From a checkpoint of a small segmentation model.
Model: 1.78M parameters, 48-pixel images, arch unet, norm batchnorm, widths [48, 96, 96, 96].
Training: soap at rate 0.0038, 40000 steps, batches of 128, held-out accuracy 85%.
Data: trained on aerial photos of the United States (SatlasPretrain), 101725 training examples.
Rows from block 3, named by matrix and row number. Each number is 128 + 32 x the weight over its row's rms, rounded and kept within 0 to 255. All counts start at 0. Numbers have three digits each.
# conv: 3x3 conv (model.mid.0.conv.weight, 96x96x3x3), inputs 64-95, a 3x3 kernel for each
conv.2:106103201130134105134168100143180128155098056183134156112121088107157180121077109136083166152127148125117147129166152129051130142162152110120160121142136094112136162169195091098073156148165126140188081147088104130166096126141113153114103146088149101204127100054099122113112151127112107058134118117137046133106137154124171095171149163188100047112114224142142162111078161143143119134133109132121147179093189128147131150114103152117140077109145136123119135107145126105129143139090133108175114130141167065148108138162175094188101162141138111148195136163155133133130111097122122118131120121105180116143068118156167196095085135137142132133127179184102108139081142135111055155133160113084099124122148165118121140119081111180044094185127145101154148116052158121129078120142146129156154150135060074143128121157113129108078154109196095104136089114036114179145119146149100093
conv.3:139074140147122082090131127100164169175101142120134168125115130131164175077092063137125138145170135120093200129163112132144174133146116122133099111139110072193128079112125128096130110112132096182102130160164099117135022174135097143106150104093117107175085095086145107113127141164133164147123161093146084112143158149133126169159188089042146142159138097138126104120188167075146162158136101155072160125138120130049153145141140091093107178133134087118127115138069120167103172155181112092151060094138161131139097116108085135125114134161150142121080142167108078134128178110078115105103152146138101112132088183134124114113144116117126149161083140093110125091096140143110127116152142047136173113100113147094141128104096167125144054151110116093085069186131141125066141141176043079148185121123137100071165107121093138139150103088129104187102161165097110169114101120174100207
conv.4:189103127091147168107156107145088128094132151141174133123134159134148123154072074100123156177138136158177167099090113134143172153129093100074097095120133170103103066098154135105088093121206173057091116145135150145096119128095166135133176122122085127099124169116140188127151197107115140112127063171118089145156155135146135103096157143140093094147134086147153149162200175113138080154108144172162082117065138138108080121144166108146125077098090142134156120127115127107088148127181120130110141116180139104139079148130152159140209189137089116093106159120101120130097134097072126138179192138164145174188125165152117090115101156152141145064166082167108140191140092117126092112134122101109096124115176109156090093158085097144150119154128176108150099146160161138169108145088153110122099157123149145162171121142102173155111070108087179096121173103132119143115085107177153123
conv.5:165068169145086129149175095105066127174156152107121107174222088045143099140148109087132098107161164203130101096170191173126120116152120188193117092100112140151114146157106108110100146097148134144111176097121108104092155087152145127121125104190113124153115124097155117135153123111120125111138084120115144040107097134133098099171116102142107153148159105132142131151159168070181101156101101158142099140112095096119187157175122079165103153090127149112165140117178149158126183097049131159096107120110133125109060096165132108088131112165127134178143142156075123116191111140144079184126158128197140134134109194147165080127175102199153088110101150181142101131100096136146136085165138148098148124103104128134147131142156152123147153166177163160136116123100126077149105141165149122133106066117135088188110117146080200135166137180165111115140182128143156093175104130078158132
conv.6:159143124157112161129162116143150111094149103123103147117111113105137121088198093159115157149120118170101121112163152141130071127129128113118050104137143161122160146080133207111128104155133136114117119130221119141119168140152158065133110121166135126141118173082125130139164110103195186118073173149241141048165130131165170115139160113145110107149184154088126108110140100150140116160079121187172101185088080140144115088093125130066160103142110169146118118169165199142149104112114168180147105153147199128153038092142142152122136099067159110169172086217197106116104158118127127133082155158081078140119093151096112155198146088095119107123148190169188091086138116142121165106128189097142146141110131148127091127169081133117140196161140060171091138118152084127144051141157146123120077152107152090112158136125106147155107096120131165188081163084133181146183113115128162175
conv.7:079120105113150074133076184161163090106098189155172110171075187122125117160155121126137188133135143135156116108074175181033118143111204154187094063071101101203127097115145098104137102113155110102147152162098133111070181130173101127127149137126101102178133085103104127123136074156118109082190099159093159085130123142167099116135172154180186066099179196161155140176085104146150136095152129150126160148154125113125200124147116131096192150076149147138140162128103143188092142076113133081157168071137163157119195089172124121119108119175152166112096114179109075096155095174165088186118135144155066131050162123101157157111133163120143175154081113142173101123064188121170167119091129136164101107205077078125153140136122105148105154193117129110175129068067107172100160084086115132179147082137115095082125157086125154189164106134067178082166091081169141139154141153097164121
conv.8:167130087099123084122140150133099131104189172142083121084112105123130148130105146137052141127176101146071167123123097115135142128097138081123115137145162150087165109116162154152146149086123134141153115176105144125068164132127120078150117159162126199124134108129115122147081170077147128132219115130095145174103143125235132076153119143154099121124115154149087155107069162136120090173152143138146137076051200139100073098166148105134108148183109196116154122111129136158122092175140147159160059124129105142128144120144152119173097123074109133142168109144150134135173110155098143113076148131133148121079154165119100140078080084063070175186082155115146138129081128186106107154078150108170140121126176129147121119145137128082093097153149085146053175192142109138124145160205128136117067126141067163116149131132131122060144099136145174092086123134171089119091195119058221128
conv.9:200139124158153105133056144146145071107118158153152102145094105151155158119056054118136156148150111094125099129090093078136144107145101106144124076162181086060093127166139119116165104131132099153117126100208100114143116085081084093197137133100131118146118112152140133126129111088098164112154121167101083105176137118081146122121146169136139142134138125114093114152066171137155172173151133050153100119184115126128123085155141086117151173167176089155162122105107093102139122163124086098141171110119100110167121132067186101152090122181104151135124124177116141082089130114133117117154154128146179121100113081157171053129130134141115114155122116165202132079073079197122133135125108161124166150044134113059116110111127136119159191127086152110145129107188183089094127140148099135159159135121089098107121134150156164128085099111104200122163140103151177117160142120063130156
conv.10:116162112160096089127153137106083104131116178133139136087110165168115070180120113108203105134130162123104034103135185122087107165084174145078099128126157108200146169078129117118097101176140163125206142103131120109114171117139099107058141105125105155133139109116119137127090146128123132155149166157107170090119042147187197126121107145123158122098105172156113108142143103100140103112127104130130080160116096109117060130118127076124147095138170167108127100122141113207125142141095161154105088129172189127138090120121126114142093212134145138111112120115170122124140122037117138109111127125088102092067109138130088108114142139141109078152134079152118122103126127168101107139130060165151144125143164090125073102097169150105138126166129144070085131155129119129128123168084092186135071105117124168167093118097206161161157167168128124135212174147073110115166102158190148111
conv.11:149099098065075157152085096151074157090106197090166097130153132136111143107151156103123171157039096118153205154145119162077163165165145112054116117176082090152168107130129123084136144111125167075132123100116118176149177132156147120139095071170148146156129097094167140188133140139111183054147137124135153149093161158116153139185078141128176173104187108124125103072112125158163125128081128159112110140129102096154129129138077151121140177118109092073078132134160160120127149170149086140167156083136128115108149133132129112118131060188126125119153083175140125146126146162170133098153073134128118181147102172134094155152121107156123118082136177129185094099169127152066101152079129101123125119121114120123078084144168078175086153117133168140130089111206136103111037103081150141105136161112180139162086123120110133061129125158100098192113173076111163155153112103042141170
conv.12:131161134113099120113134176105146082125098114130138107118104159132142139121116088063147134170109162083142142110213052173145083074195133164087145143166169142148144147134118138073137068189121169129129111109157109167051106121192146099106100131145150151106145125158108103127167193135090117118186094145158120114117204171141047095140157113154098113180145103073116098161079150104161130140164114113128168119156077123087076139091144146117181142116139167090164089179075148088133110160147136156125158100133110142107122129155134120111140130116109154115149078135166082143117144058117146181129127144127150119147115169124148119134050160121115097173146172148102109160071145093107111126118130160139077131171121123103147119111195213089121065140081182081158115110119134090126132145114127108099086144136136113155143082151125141085106128157131101112191149104069158140146141094084126139
conv.13:103111125154161082133125098133134155103124125148132078143115200109091132082104169149166146146122113167110130101071161107181107163084199118155113108128090142139080130125102150124109027107165189112144126204144133160120185144104106113109109145154102144152126109131142145093088130133091143128124127180146176203107190107114144192134153117173114153192099183143117105175084198107122179178133097103127118080129124139097100108162105139134096126149145129126127117180092150125136140109115125154120180119183173087096082157114137125159111119140118147167119131095125121157078162182124112161107115141144128118060130176106059094147150163143145077124123051153103208111092099108142170119124149136118155167107113121178172164129139110119118127163135042071141144124139117131152144133103108144114123147109113160105134073102175137154150152110093127137163223065139084121087124125138165161
conv.14:090200134156143158122199096118092114136102167128078162173177138112125126150153092116189095117129164100094080112177123109130132099114102123117151150125142134091071113183143158111032112120104142127153115109137132106121105099109091149121153126109094108136097097184160146133174077162150124163073165102105130105104128238085053138125152177128070124107139112076087109148130133082137119115124145099125084177145113131101117169074184079135123102152100088101120151136124132107164126171145091062114078150085160125126124098118142107176121061157083069189124140116087060103115125112171142168134193077141147113151130118163096175146085114105142138089080092180203096129143116130124145054138130077067071140162164138069171111135070155125100159120142191127116144160165118131144127160138131157177129095156144148151113139148164204060142096113151085126114163141141125126121157125142099131
conv.15:080158130084155147169134058183051123126148176155101097068138110079148181122125139149149098105181126170139119134111069157130095126154143164048140154149113109128177064161079144080131089100148075098113102179135135056108155122123133175134146096075142119172106096142146152135131053130112161186214124186129152155087147217106142103104094200110162184096098106119146109088136122139093132160080152135121154127082134120148097110161126138181159152055089141127121168062132113152096135114120146090178102152157114143098143104063151124116125100043158118134202104122144155147126091118146111140104113140196134118098135202122125123154118103148124126173125165117128167181107163190136124169097115103140108147156161070179072103149133121111087120117148149183088102134123130131164157055189180132137077117154129131126086115075156136164113111104128135109114081147091120158088121171088078103
conv.16:089114169122100123191103157101128115130127123115109187114110159114097084101148138083057069078140122118109100071165145066172095133177068092120126101104178137114143124178118124139121081131173100131156095107140099133116124159093106128152096127104088091156151178141092084113101076078157155146143141123176121155167168069133138154154155133163163150134150097156076114100084091134125137100131157150139141079149133179155130045115105119164117152127129099104199109135155130134132108090165180149122132158110094083070116139138160128093159110143125085151128114145056125165140084142140120135153094148128040106159163130142078111064159032145159100118111172135141154089066122124170123141129124098099126093105151159138114126164173086094115125164120095111169122149092146164128124079110167080140143137199203161139097118115096149146115153161107101118151157164163082081136144133159152132
conv.17:109103117173096110127103127117146125201110183119122084114158107140114108114134114117094144115080182160136105137139161118121158083140093172194100099141173165136134127151151145101158124096139079137169149088129144142130175178177167080111087122134183110141112139138096151133205135143100163148169127081139159068099187135153153176151111172131141155112137060099084129136087087209145171176148100171144087141155096086133122104138217223098168157107132108113118095138135130114117145135110110139113164152124151122121106179074139136126141081131143155138140105110141122107147125155080118120118153132162157176083113157101122165151153093085142132135114140168176172152071125130108092169109127100124182145117084181104136144082125158090091162085154158203093103117130148218087109153100143098174143191067143165103139154115146153163145160148178134104082086112136102143101130134114122170
conv.18:139161128098179124145142100118166103106113131118068163164134120073090212118122166184115117177121172108087143090148158118156135149125104094168127112045164162124097075180157126149081103064116149095141088138089175114084079108129160073181113143135094146116179139105106136118112148151129129130117140111060154181114110110184142105129162096118148130050111117166155183079110138139180142180131144111098096118132127103118161124167107076113123099184141151026135152084165155133146102101113151081117103141089187127148136124135167094162093142142187162136074181063137148129180083169117086178118123110123138139121138034086127158145109156097091115093131160054100163175151096134112111128130146110097129125162135135137140126111108191105143069051171066145160157170100096094141173137144078166099141118168083174118111120150121135117184111149153098142103105121140130172122152140143151111
conv.19:098118202100149121096053170182149191086060113138153081143115080119194082115159151079144162159081114138204160136120144121154095107143096130131115117127092116085163127168104124090143121125037154162122100163124127106103102075161103132163169090101109080078141122171187109109163079152120165120086129120101102154150106144138125198123116142124109118176139177134104158142137138118133194057123128135148189100103177216098172083130205127162111113119109119086166118137183117073156104134119131053163129076095069105126177148114127132138115161125194067144126150111115136116202098105130132199152137085119140106127163041192146088097089132141130141122147127149074070165147118144102168153120094078186114152111073098133097147102140205116149145140161093112133117157104108128126109169117143124123125112135158100134096116112069197173148120123133155112126117141109112137106094097113150100
conv.20:156111097136149146086058090173128147162107151075110107100133135113157150112153070121116132117166124127117154195105095132074110108138136103105154107099180084098078145132126100107124154198100138159124130153152157115138104111110107092168140111134118123155062164119135115122157148161140130151089089129095165166140118118117134118163151146172125067126089176153117124128142127169138114166137117174131114132087092083135172174134131121100156104143085154100155116114104140062139169140147101061128095106138088138131147115184159109128163198124096197083158098126141084106117090141117178129151091115148124186141143129136168181136086085115154135136076121136149108078154132155115137164065074119143149137119131172170158130148141142096142150106163157133163116141133176167090131088134111148117094118103151101131111130163139130110129154168193114097122124157144106146085113160183129160
conv.21:098085138113150170087148091115122172110114152157098173132106135165157128091176096120131165109096115132159115149119106138137142166163111110180128197122110054135137104159155130118147176180090128135158062114137168091131085159126109183124111127114127118154150114142179148082134149103143162151127164140185154159192139107191082126105140133154100132156107104120095107152128135178125141086147130164104139177134133145106096184121123123071145152117100164111187080095105095104128139146088175180105123119120109155070178126132150131117098138108088154135115159101162135097073123137124143138122094151126097150101094107147117140108194199132108116103165115112161113182120061065075130148112140102102150131116149110123148121129171178091135099145128112114127106149128102109144128120172135149180182085136122134106141167059198176109127155111176148099082136142147172123059140144181077089
conv.22:134090156128195157098057080106121079105177182132077150187075094170105093150163136153118123134118087182125126124172064090134142130151126113136213123171111080150130108171123115122121126117113122150079165128186078169145098141163116106128164121163072152144163142163096115115121138103105181049133113077108084136138086168128169155132176109144160133069127181170158057146104147105126182090137217169146136106082178116139136108128121154094095140186084116160126121161137175124109144154062075179133162077177111129106152133094136111146121144100169083122137186081124176161143102111094159143146168139145072160209101099132147150111113143115141082129137122110132151145086143134088173108119113150105155088135109119121135138175127103137153156146130202073100156154099091163119171108118139114095174140076158125094142107128116141122109249110145075068131144172120138176108127098110178137
conv.23:155105093080153106131106150109148170102090082080138113126101183149125113155135139101181122122132193077128131142132140160143166109142082055146184169074140115152157089147081109142100148133143108088170108180074173141160149106123153121142166109118112114115109103166142164079176045155177187056089128109145155152183129025153131109086115056096094154124135142157162135107168107124069094119069154155099138074110152140091153138136064145119122145102142156099160118130162129143141153172136075143128152130142119095167069125133111082173147136077089168136087115115064089120116165136102173080151095149099056168104172093065132111146176086132116173130155099123154115161168087201136078166158094076106167156116113136110127167095116157106157080104142147070190111123166133095101145164147154129109172102109149098170132121156137113114104107088136158084099183154082152127146153059130111133
conv.24:105165103079143064109179242164108135108126127158177137128141156080120092127167173132122119172124141095086148108153078133107150192148143106122179091132085163082200191088123122193140142061156153101140083170136180128153119154129134188133150069156127132105102154118163119143164089084102155121116125170116165134164060118141106127173140079135138108115151154135134164174124140150151092166153107131123033202088150120125090148070131162118112150103136133132090149083112144123114190075122124121093161095088111116132140090117177060169095093128118137162193074143141174096133107105104136142091101113141127119104170083146135179121098142132102129115144099151125151067117099128134129119096152136161182127119168133120045131152190097158131148144079155128134133131195185102077157087132106078154141193055074115125136152137162120138103115042152121214158124112094202124160133205188023073
conv.25:113125103162104166087127094150085111133126147093130188084138112111115117129128166128175104122178107183089090126098120155091114129185136087101124129220096143100095105162119153122204135082112121105114172150103134144147142134127128089127134095188111131152085111085164173097145178147152145098138172069126141144122077149075160171113168204107110121135177110101108101116201134143077163181117081137150120129116105122159072048162139185121126071130175115157037164119133122120112135228127157072072133143174143094111096094149107168108145100124054113085122138146170135056091110141190134126060125127124153080130134066123111144136068191148086111108162127166153099107177087139147136122118148122115160134104112102199114064146113161119158164149119113138193099138111120090073123110111117112136088101107076084176116161150190071129111144167169065113093134056143121140136129140174108124
conv.26:068178089125105122166107136071172087145120122139151122197134139083095145109158129151117142172169082141174157119174134111128122085156138087099175171057163079148132133197138108083173162146117140148096106119140137063156151169073142100157150116160130144068175059150181090133088140118073127110155065187060058132116130131175099154117135160182100087166110179188124087160136105169141077101152105193065135157124175109137136171091161112092159165080141054152112110169144151128132183090072149126140091131129134077110130175173141146121180158102118107183098142136130145140127110152117146129136145135102114102160169141128118147073058132103120158094166149139184094061174119128116101187114119098127107105152181152110113111184137153114072161061120115099130122154069149180142126128119123119194133153142064134176104093131154115135106135148089128170130093123169072130175155098189099122
conv.27:068094151126198117184079152097135177106102151143116161136151167099110083117127144140122196106127122128141111095183153176114121138155131070093146146121119057187107144156096139106137104085125115120119104103082132127183085108140187145161153130141112113116143086106148206110099146073070139110137088119111157123084077131096083165151136094075157077080074119126180089149129144152081090105124124163131075129154084130078112110114106159160162136179098128132151139122083197129142103075140156159125109135054124119172096140119170152143115091218196157102120181122107111055192145167111135164096157096121151157161186082120122153116164095052142130076124130215110106134151098135138155179198110124189151123146153139131079107157137135131101097130185127111120159149085104130183104184152151127125168098132092105155075172091146125145108129141104136159098114108123112109097079174175124137
conv.28:151094179166072125117183124116099130150134115136105096178090180112109134127103154116152100114153096164116096186044129118127089096126081144136106133114174111135112086163110109125162145124164105112148136138141089155118136135057114152097128171127208137117128099103180126161143125143169134119132129122126083140134070130138151132133123119141135086151083203175157094083170058148095173105092141105178083109180075152108138098156149141117072213089080104143109125098104114103160114055140191092121123105126147119125145098094096097086129147096153164095110171140100150076175143197139063135109113105093088180124128093160134077145173111071133105112103161133172136100127141142131095096113124101140080109128159133171113137115165185141117175091145113135165150115115134063096138133110054102107133192148122197135159094083101106171115140121146145125101135147116169158095167164161137087
conv.29:128162081120115134163129112105171144154150128160078168178127068108116162121129113100144132085135189141107068124141116122201135121095124093128137185117086073127183162199145126131099115170074092204143141063151111145177159126093142119125148109153156152143148093106175133111110121168181131112092191113145165122096142144108077095117172149142163130088182134137092164153183070121124143091186185145107137101140105152097104092099110071178107103163171162097097082101138154134135141199141122117070076131164172189151104120090101124113129112116137140217119160149099131132148165110071115094155094168139161147135081155081102148138159113144143190047131135119233108061150061114150162146159081123088168166103177141085135138129111188173125118108176139152130138094170082142103100147107212147100095160143064170104186128078125129176142131151066137149084113145156103134096208216098168066
conv.30:066122134128150097147080151098145083136099150119121099186125125144137147037122150110149114090129172067173131149118128129143094143135142088103126107104073140123112119128129073181090034029160092107126144144136112126159115160084138227139136110103075132091138158134102060145062128106147188082130145104090100193155102154080136188123112092125163120141117119114110102178140177158114144149084145119133139096118154102076096153117151099133140116098184078154120162063119100164082102061118127170135146119095123079133142130165150073155135153132102105146117143099078051172157158085140137165115115145110136113126106126129134141134125131126127163181080151133129120141113111174121108143172153150112169183054073114146139166130116126148100161099125135117129135133123161096143144145128122094116081129134134152097140079079156115095145142113124144150090078131189121115067129116171134110
conv.31:057122079095141140042147086106143106133124089171121108163093204166117109092118076090128085153153176081050162130136202169107145105117161099147191149125082164118111134109152085109131107115180110097137082163147113135108136134104151083174086105129131110062087124114074121088075147128085145130087128155101105156122103073144193201109096119152052062126211171086164094119132127093156146152135092121119188139149133101142130122129162086185141120154103132134137134101099110148134120081071149164151161052153149114170165130102111101111135206139086117126087111157135137138144141081142137084085162153116127108101069079198126152134091087129087166167162155102180156092172081129109106066104149118122113069158070164150169145118106112116135130115104155174138135151116119152100141184056147111151177215104186062138149133089132095164143153113119116131140135186121196121078151138118170102
conv.32:127163123169105113059119147136139090069144146126098105047171136091096171139145108149150177129056068152108186153121143122125137094150168126090186102134099099127139112131131102087127137181142090059110136159142173115139142155096074099176143141107107172121095132156156108147145159096076096177093135134130138107121099067054089114140100152122104141210132142171069154166110178140098137133116129150146135112088101148124154116117131116131133070169056155108164173110162172090129089176082125080095092093113145073156164139191110118072170097185117154111094199160097117073119187153120088129144125151118129139130122152119072134148142097134135117148186142171066137100132143117058130126121156156150134142099160107129087140165122186137119087172112126096146144144123168161109089135108167082153153082164088173134180110099155151116110112180092136132123162140122170139147131125130134149
conv.33:084086166150123140089083128096137101143144147146110130147136143110160144118088160110100098122129127204118148124102126129122081192103159091181101107122171143098098155107123091147111155093144124145131168116121180120070120117119134119187171077113113189164126101154093137107194135079095147151108125142090120071176137140162100057146129138103095134082128207152146061139153214095125184084122184157176101130103174154151148088152102089146116091159121133068130120107162130157127158087055107151086108164116115116126148169075132132088171144185111096131132113157107102131196223158121192092132093153158132158128029152158124093113103142109129108072109164127126092160095152135100140090118103106166091172146135123139052133098103192156117130111142147087068048139182195134158130135131088096144140151117121144090109103126112140160165141127127096104130175169122111090092079129101119139
conv.34:107120110120133170067180129077163116171138175106088168170163163136112119052180086120164164144112093115160113144091119105121165085114095140132108161091134125132165130095163198099163127056115110165058182092129127091150197151139122089144116091153158127197118164098149168085176140132149151099110078197125155178107074156176150154133045146146188107177125136173157121073127154158163096111100136115137148102090079105116116129162116098077183094161146144119164118176157141125118149136170149157109091166158113176110099131054133151104098132180117063153076164149110107124123130180124089127128137120131098067083152168094115097090078120115130154101107121150091119156159187104084135152166111107124149127115135132111129119113105122124184145125129145157146072166067145133142129097129089095119100134093103124161069136151159160134118168130107081059170137143123114107170153157137113131
conv.35:074149122162090109137155109126085137120081116135111117157160157061120130190138155108156085181127115106110174154155096093141095085123112146109082157158085097138183156142143091133083158120123184126074117095178161136080116119101107143133105124114123150129148088143093145151105087136096147118130090085048125159143177086140135085061170128207083159083120174156127174111111139180174095078164116122128178113106178121107154154157126148098137088101133118121117102116142088112158141144111149136090117103147055127165177053131138103123189164127125170145132172173118167150106153129171124121024157096165088142144067190190154113083139080118137095154141142135112166146133128137095136127125154109069098104079146157175153126126124173155141156069098134176147071115137127148144139125108063153184157143129123132148159129190097179073158136090170077103130119134156149169142151131168054152
conv.36:096164092144147186121114109088191133118165107125120169153103159102047138164072122156123131142141101124103157152082103116125164117164170083106137124166108159068106117072177111156110161154135148120166124171099182131087159061132169138184084128126133133133118151134130112167211074129157117109089141109108126184139110134113092139091153124081152104132127170113070047082118135157157101097118120204170145094095125087093119152138118122183100163068146117139110139136141079127165144153129111102140156166086135103135109143213043096169118166154097156089117107161135115116161160077146084173116153080075135129056179087162183138068106104120085140141093165164130073104180107165107122152135122153094092133178070019178087123128123089112108137161119090124122136101143137134152113073180154144135089108132160143134116125135121154184165057223036120140116116124152153097069146091117171107
conv.37:090089092098102081162060159094090139154109216115142075126139104224080119097087128103086111108124148204154157098112112137155156132088162130162171103163152146090124133073139113083161129146164241114101156052132057136064165135161160129091187082144157169164111092158099108138080178151097139150131109112151166132116116193121056105127168072127175104115096112104194116136092052084112099103132115122156135124093137132145151122156142090112127097119122148092133121159146142134064151104149132127119089155179156096113121117192127156102135135099175165138108147090124145089107163118130140177169142105056154124148114163148132160133146079128145125147091114125127131078138192073146162106139098105193055107102060149121118148039138133147132080140148075057136147158140168140138147123108105197102163121090148109075207117177115079100100071126133125162155154075216106154139106148124152106
conv.38:158096159156091180129091094171071091151135147137160161067112121131092195132096148086124202124186148165128113145139177085110173147108118151110166059046115128088096102151124117106142138101086122159077184087094115133179120112156145090075126063159129121139144091144086129142113107174151106151130120121114118118147126114106141168167037177090157097109087119102120123153132141128092095120104100144145126126064078089159131136122102084150095104075130085126093138123136124117098132129121138148111104107110117137158110122130103147116135108065073166112137100130123107143128106141121112090110092096151160165131212084088120090148122082110130155150165118144128089152110110117152087128177083153145112166166109122094153103177125110104131160123080064091215090155199146138203158133113158100145128154087124125084159136156085111198123086125119132044094132137143120111089120131134203137
conv.39:157110117075152056094092111131130121128173099175139138139149116162161123116062143069122124156083088122164179134134149161172165156149142135150133115133128160111165130079155088139160108087071171128165128120139143117103110097167202142061108168129103148061176133119067074099080114107074105151162127133143133140083138085131090207092166104130133118131205092136163109114072207113133091119159095141138151147115123130131117110097112139172159181109133149107120087116123110105126157099099143169095086137159150126157095125105130126122087160153129103164157152103114128140082089094124128139145097116159112177075121101127107172133135159121148086140147137103127087127123178165103104122145166102117134154128102162098202144112175105146136167125052127143232104099148152167075144120110091157140114140091085127113203166113142143101156132097169120164086125075124173093147123163134223119
conv.40:113146143067154149120095134087112189201065112126091069167096105111104139093120183136132174132073137171106153164116090150194114112123144162114055123163165150122128081131107189154146134126102135102050185168085058148144109167174135154052157163064139149137130146131149079093137091155137066185110139085114148120102118058147097136084096163127209078159138132143114134141133094134152162156078152137207134118074163144134072075095148178123110159125118093059159141093172132129118121118193149158139119150063105074091124180128123134044108084165169166091160112120149120147178109165142110129148201038064181080084174202081113127161089072140052107132186133138135126149136076085090179145137086075143092084114154118091128145168151152131155095169145069145141137176146135089131100145128134124157138091110125160051161138176126135148103129099156132152151167095118158105132110178140126141
conv.41:147181098108115177126173111066120072157169093122132152146082147118134155099092126067099112115098153114120169126095066047137119199070154127141113153137095155167163121164123145123117121161179097103129099152161096128123083139130077140104122154070102181109100124199047071118144168169116085132061185108155187093146143124114139100128146113156093146115171158150088218104110148141105134057206038138132145157158105135141192133124064150219118171120112129101123120068078118160182143081097186120123155063155187166158173100101141158072125097089176102186220114108108102156089091143087142123126103108166140093134141072109124093148112141136069069092120108174137145074117081153116115127106121136162135088120106122112100085139098125121108156095104154131138186118125085093130092129100144130113193114139135108116120082148093182149119127110112118120140105131128109130113154075160153112
conv.42:173145150156121153114088052098124128146128133119078129093108138125108147128147201157118056151126185107124145089112176143106103092153093072153155139116134155098139164162117144127123132196091080127130121160103162174171110149118087150136166151156098166144159137172076177132121148073122170118161121080095176136161141102202141093096211108120105129118116115155108099103105132117186165155095135076146076145168101108093121174141125149102149097161154143115141165080136107119108122157157204102087116116104185123111146098142121101165132084200180145129161150139158120159094049080119155175122155174082148163107101104152111175065136092133072117109108094123137119091091162143134094132164099135103092067149098128085158106171141139116129149209116078094147131181088107147129078122177114164139185155074102151089184103139122063121127112097080117145146130194052138157126111114156143121
conv.43:134116159149088176100184093097174142126118145181093152102192045075087150131094130156092048168191114072138104133128118124134103117125106125165091097080139147186106089114098123160071120121153084141158121066112123166182132144086151104178115098078135140106134108163146130087138108168122221117176096132110193093114092107125133158095176148127133101187135099230112116151046190075100102143084131070129155130096138121187120164148037170101154079104135147129148123184096122103149116150128141120113142197120121070161131123101117139154101149105098142135185146110118115113203079141124116151161148168144074065120120159132159165152054168105107104129115169143131097089115068098162156090137148155146117138087188189151094196157143114159079058089052110095170149076136142080168136071122175151155135144131054107156222129112086103143203106225099091101097172163115186141121116126115148158
conv.44:136141128123108077180148160151125142162172090109151116167104158068131152105114137104115114154106109194138128074074141164141075104184072069096132125146114067143100187153115082139092137131118096151119157127017182149152151126159113086098154142102121121120124164130126081119099162107131101114121134092161130126124120191147124191111168046101151111075176149103155062113118145098107155060098094066135129134120133155143173100075167101140151112115080151182139151107127106120135132096129143116148162079113097166099128169110170125149144118157087140070106138126178134069159101149126140182125123129184115142146160147120077102145140164135176089141149080078139123182168121249113136151118102132158134133131139153146168097159108078152123096142099161116146160066129171125192159109097130131169182066122091103117060150146156076179120160133169138124038142151139138107116162146133093114
conv.45:163171143075154100127117132151124074132179126127125148154096159124122060123124172151073113082177141122179077157108112103170088191133121117183162135085088141097126128089092112150177160095108086166185097172128115106074096090169219123110123128151140110185136163110135187117138103165126159174165114134203150107077153094170139131146127157099116145135136109150112156105122100118091151110132120151074086100206109111118089116121110142097099144148072137084126135128110126121192119129140111132131110110156071147097206165109070171137157101115141173150198201151132055128143192102088163051156103139154129117106154146172145101110113151151140128155113222120141102091121116156156125135164112085112155073139133113165096158111152131129084111102172064124150130171077099140081071164103183114118152088152165117149145108148107168113063143130134172142128109067146095143122122107087113171
conv.46:157072075111174111080151133166108130161102148121048130128043181172131075154094151150097169099112129163143072151155134153153099093137137103056086080171159109136162134130136116112101101083163165107160086092110104133135113038137217173168141123105104143102107147116132155131095068118156084071139162145087093110151066108092132110099131153092152185194120117121145147135085139133150145209139118039089094165189133130086111093161101115143151083118096177099107156150141140123103120164164118144145120074179148107124155178151086094110140137138076118140201080131110150123121171045089121147065108142105149139108152159129123131140093147130100114130137093099063095102120136111106101104138172135099121124092149153127119136145144110130098165140138122112077148139189073128056146151160064107095125130132105156170160083084073144119086181131174071082129106134152168117111144154100111161
conv.47:099158063149147171097137172123140139126071104128103157160136141146138123034096102070158109136135104136121155133148126125127148120122178085158121054132158153107122092073141124108147124153110129137144102109109111143146161087064166183185122121136127163136123098103070174144147159148132094167112169095100202125119142129154086069119117125151089179104099126135139173082097153119167118133069075173160122093167139121147102143107154151180106128149129135125090100140166158102051107130168143077117134160061162154122138079150158150148174149103106127124151112095185142118102101164139170171175087122097118186163103140082166145191091157139203079156141192147130123100163148087163124074118143159077099150147152038147167153174112135111160104148196135142174156161044121092095142123115156120111103140142148153145153073119160098104148113102089145085145129138125100144099125099114111177
conv.48:127131108071087170246128103129159123119109163144092106172140147088158150064118126081107115154162124150099118093091105171094152147164103130126093115119165150169162157087103123073149176133120181173076086174177141123117113149124140095122150140136089141154173141085145163171172155117138144126137082092145105147166042127122139147174155093123137162071098123175140105098099209111123136103127080127134153127101138160123143119162117113109071089160130125057143149101121114075161158131105133115145115131139166156055099128132166085078095156178160171108125152158171098104192118096137180108138137195153099102151133132091109119185127199126114086117155109137121131151165115086118149115121116147084115161105139096089160145093046098200178091081169195131085170132133116137083171107128159134139074193149122104090148173146091146136043132088208105164107118152085099167137157128050099102
conv.49:088139054105113180147109128134063132131139120170155068171075101129178109114131183134163070122116121173092122128129089124108087087141128160150062139149137066113158158165116089158119146194092081120118096157123133156155149125103164116108164134121109132134138140125112124047148128131107135128119121195142190116134100099183103150107070160136120169130108141131106145095110129110124156199102092159129108106103147121138131138123113130124127100145131123155108123089118110110119085148101199091144117156127110098165139167084161087159099113127155092161150127118086120203115109114174107164101129151123114162105096133135152090154144115083133098127108099171125177220153133140156047118138132065113087106107122134113155100151123149057121115118117145096146086126108125102154088190132092184162114129078050147111083155171179098063083110160117145058090116158143225005074140132155116127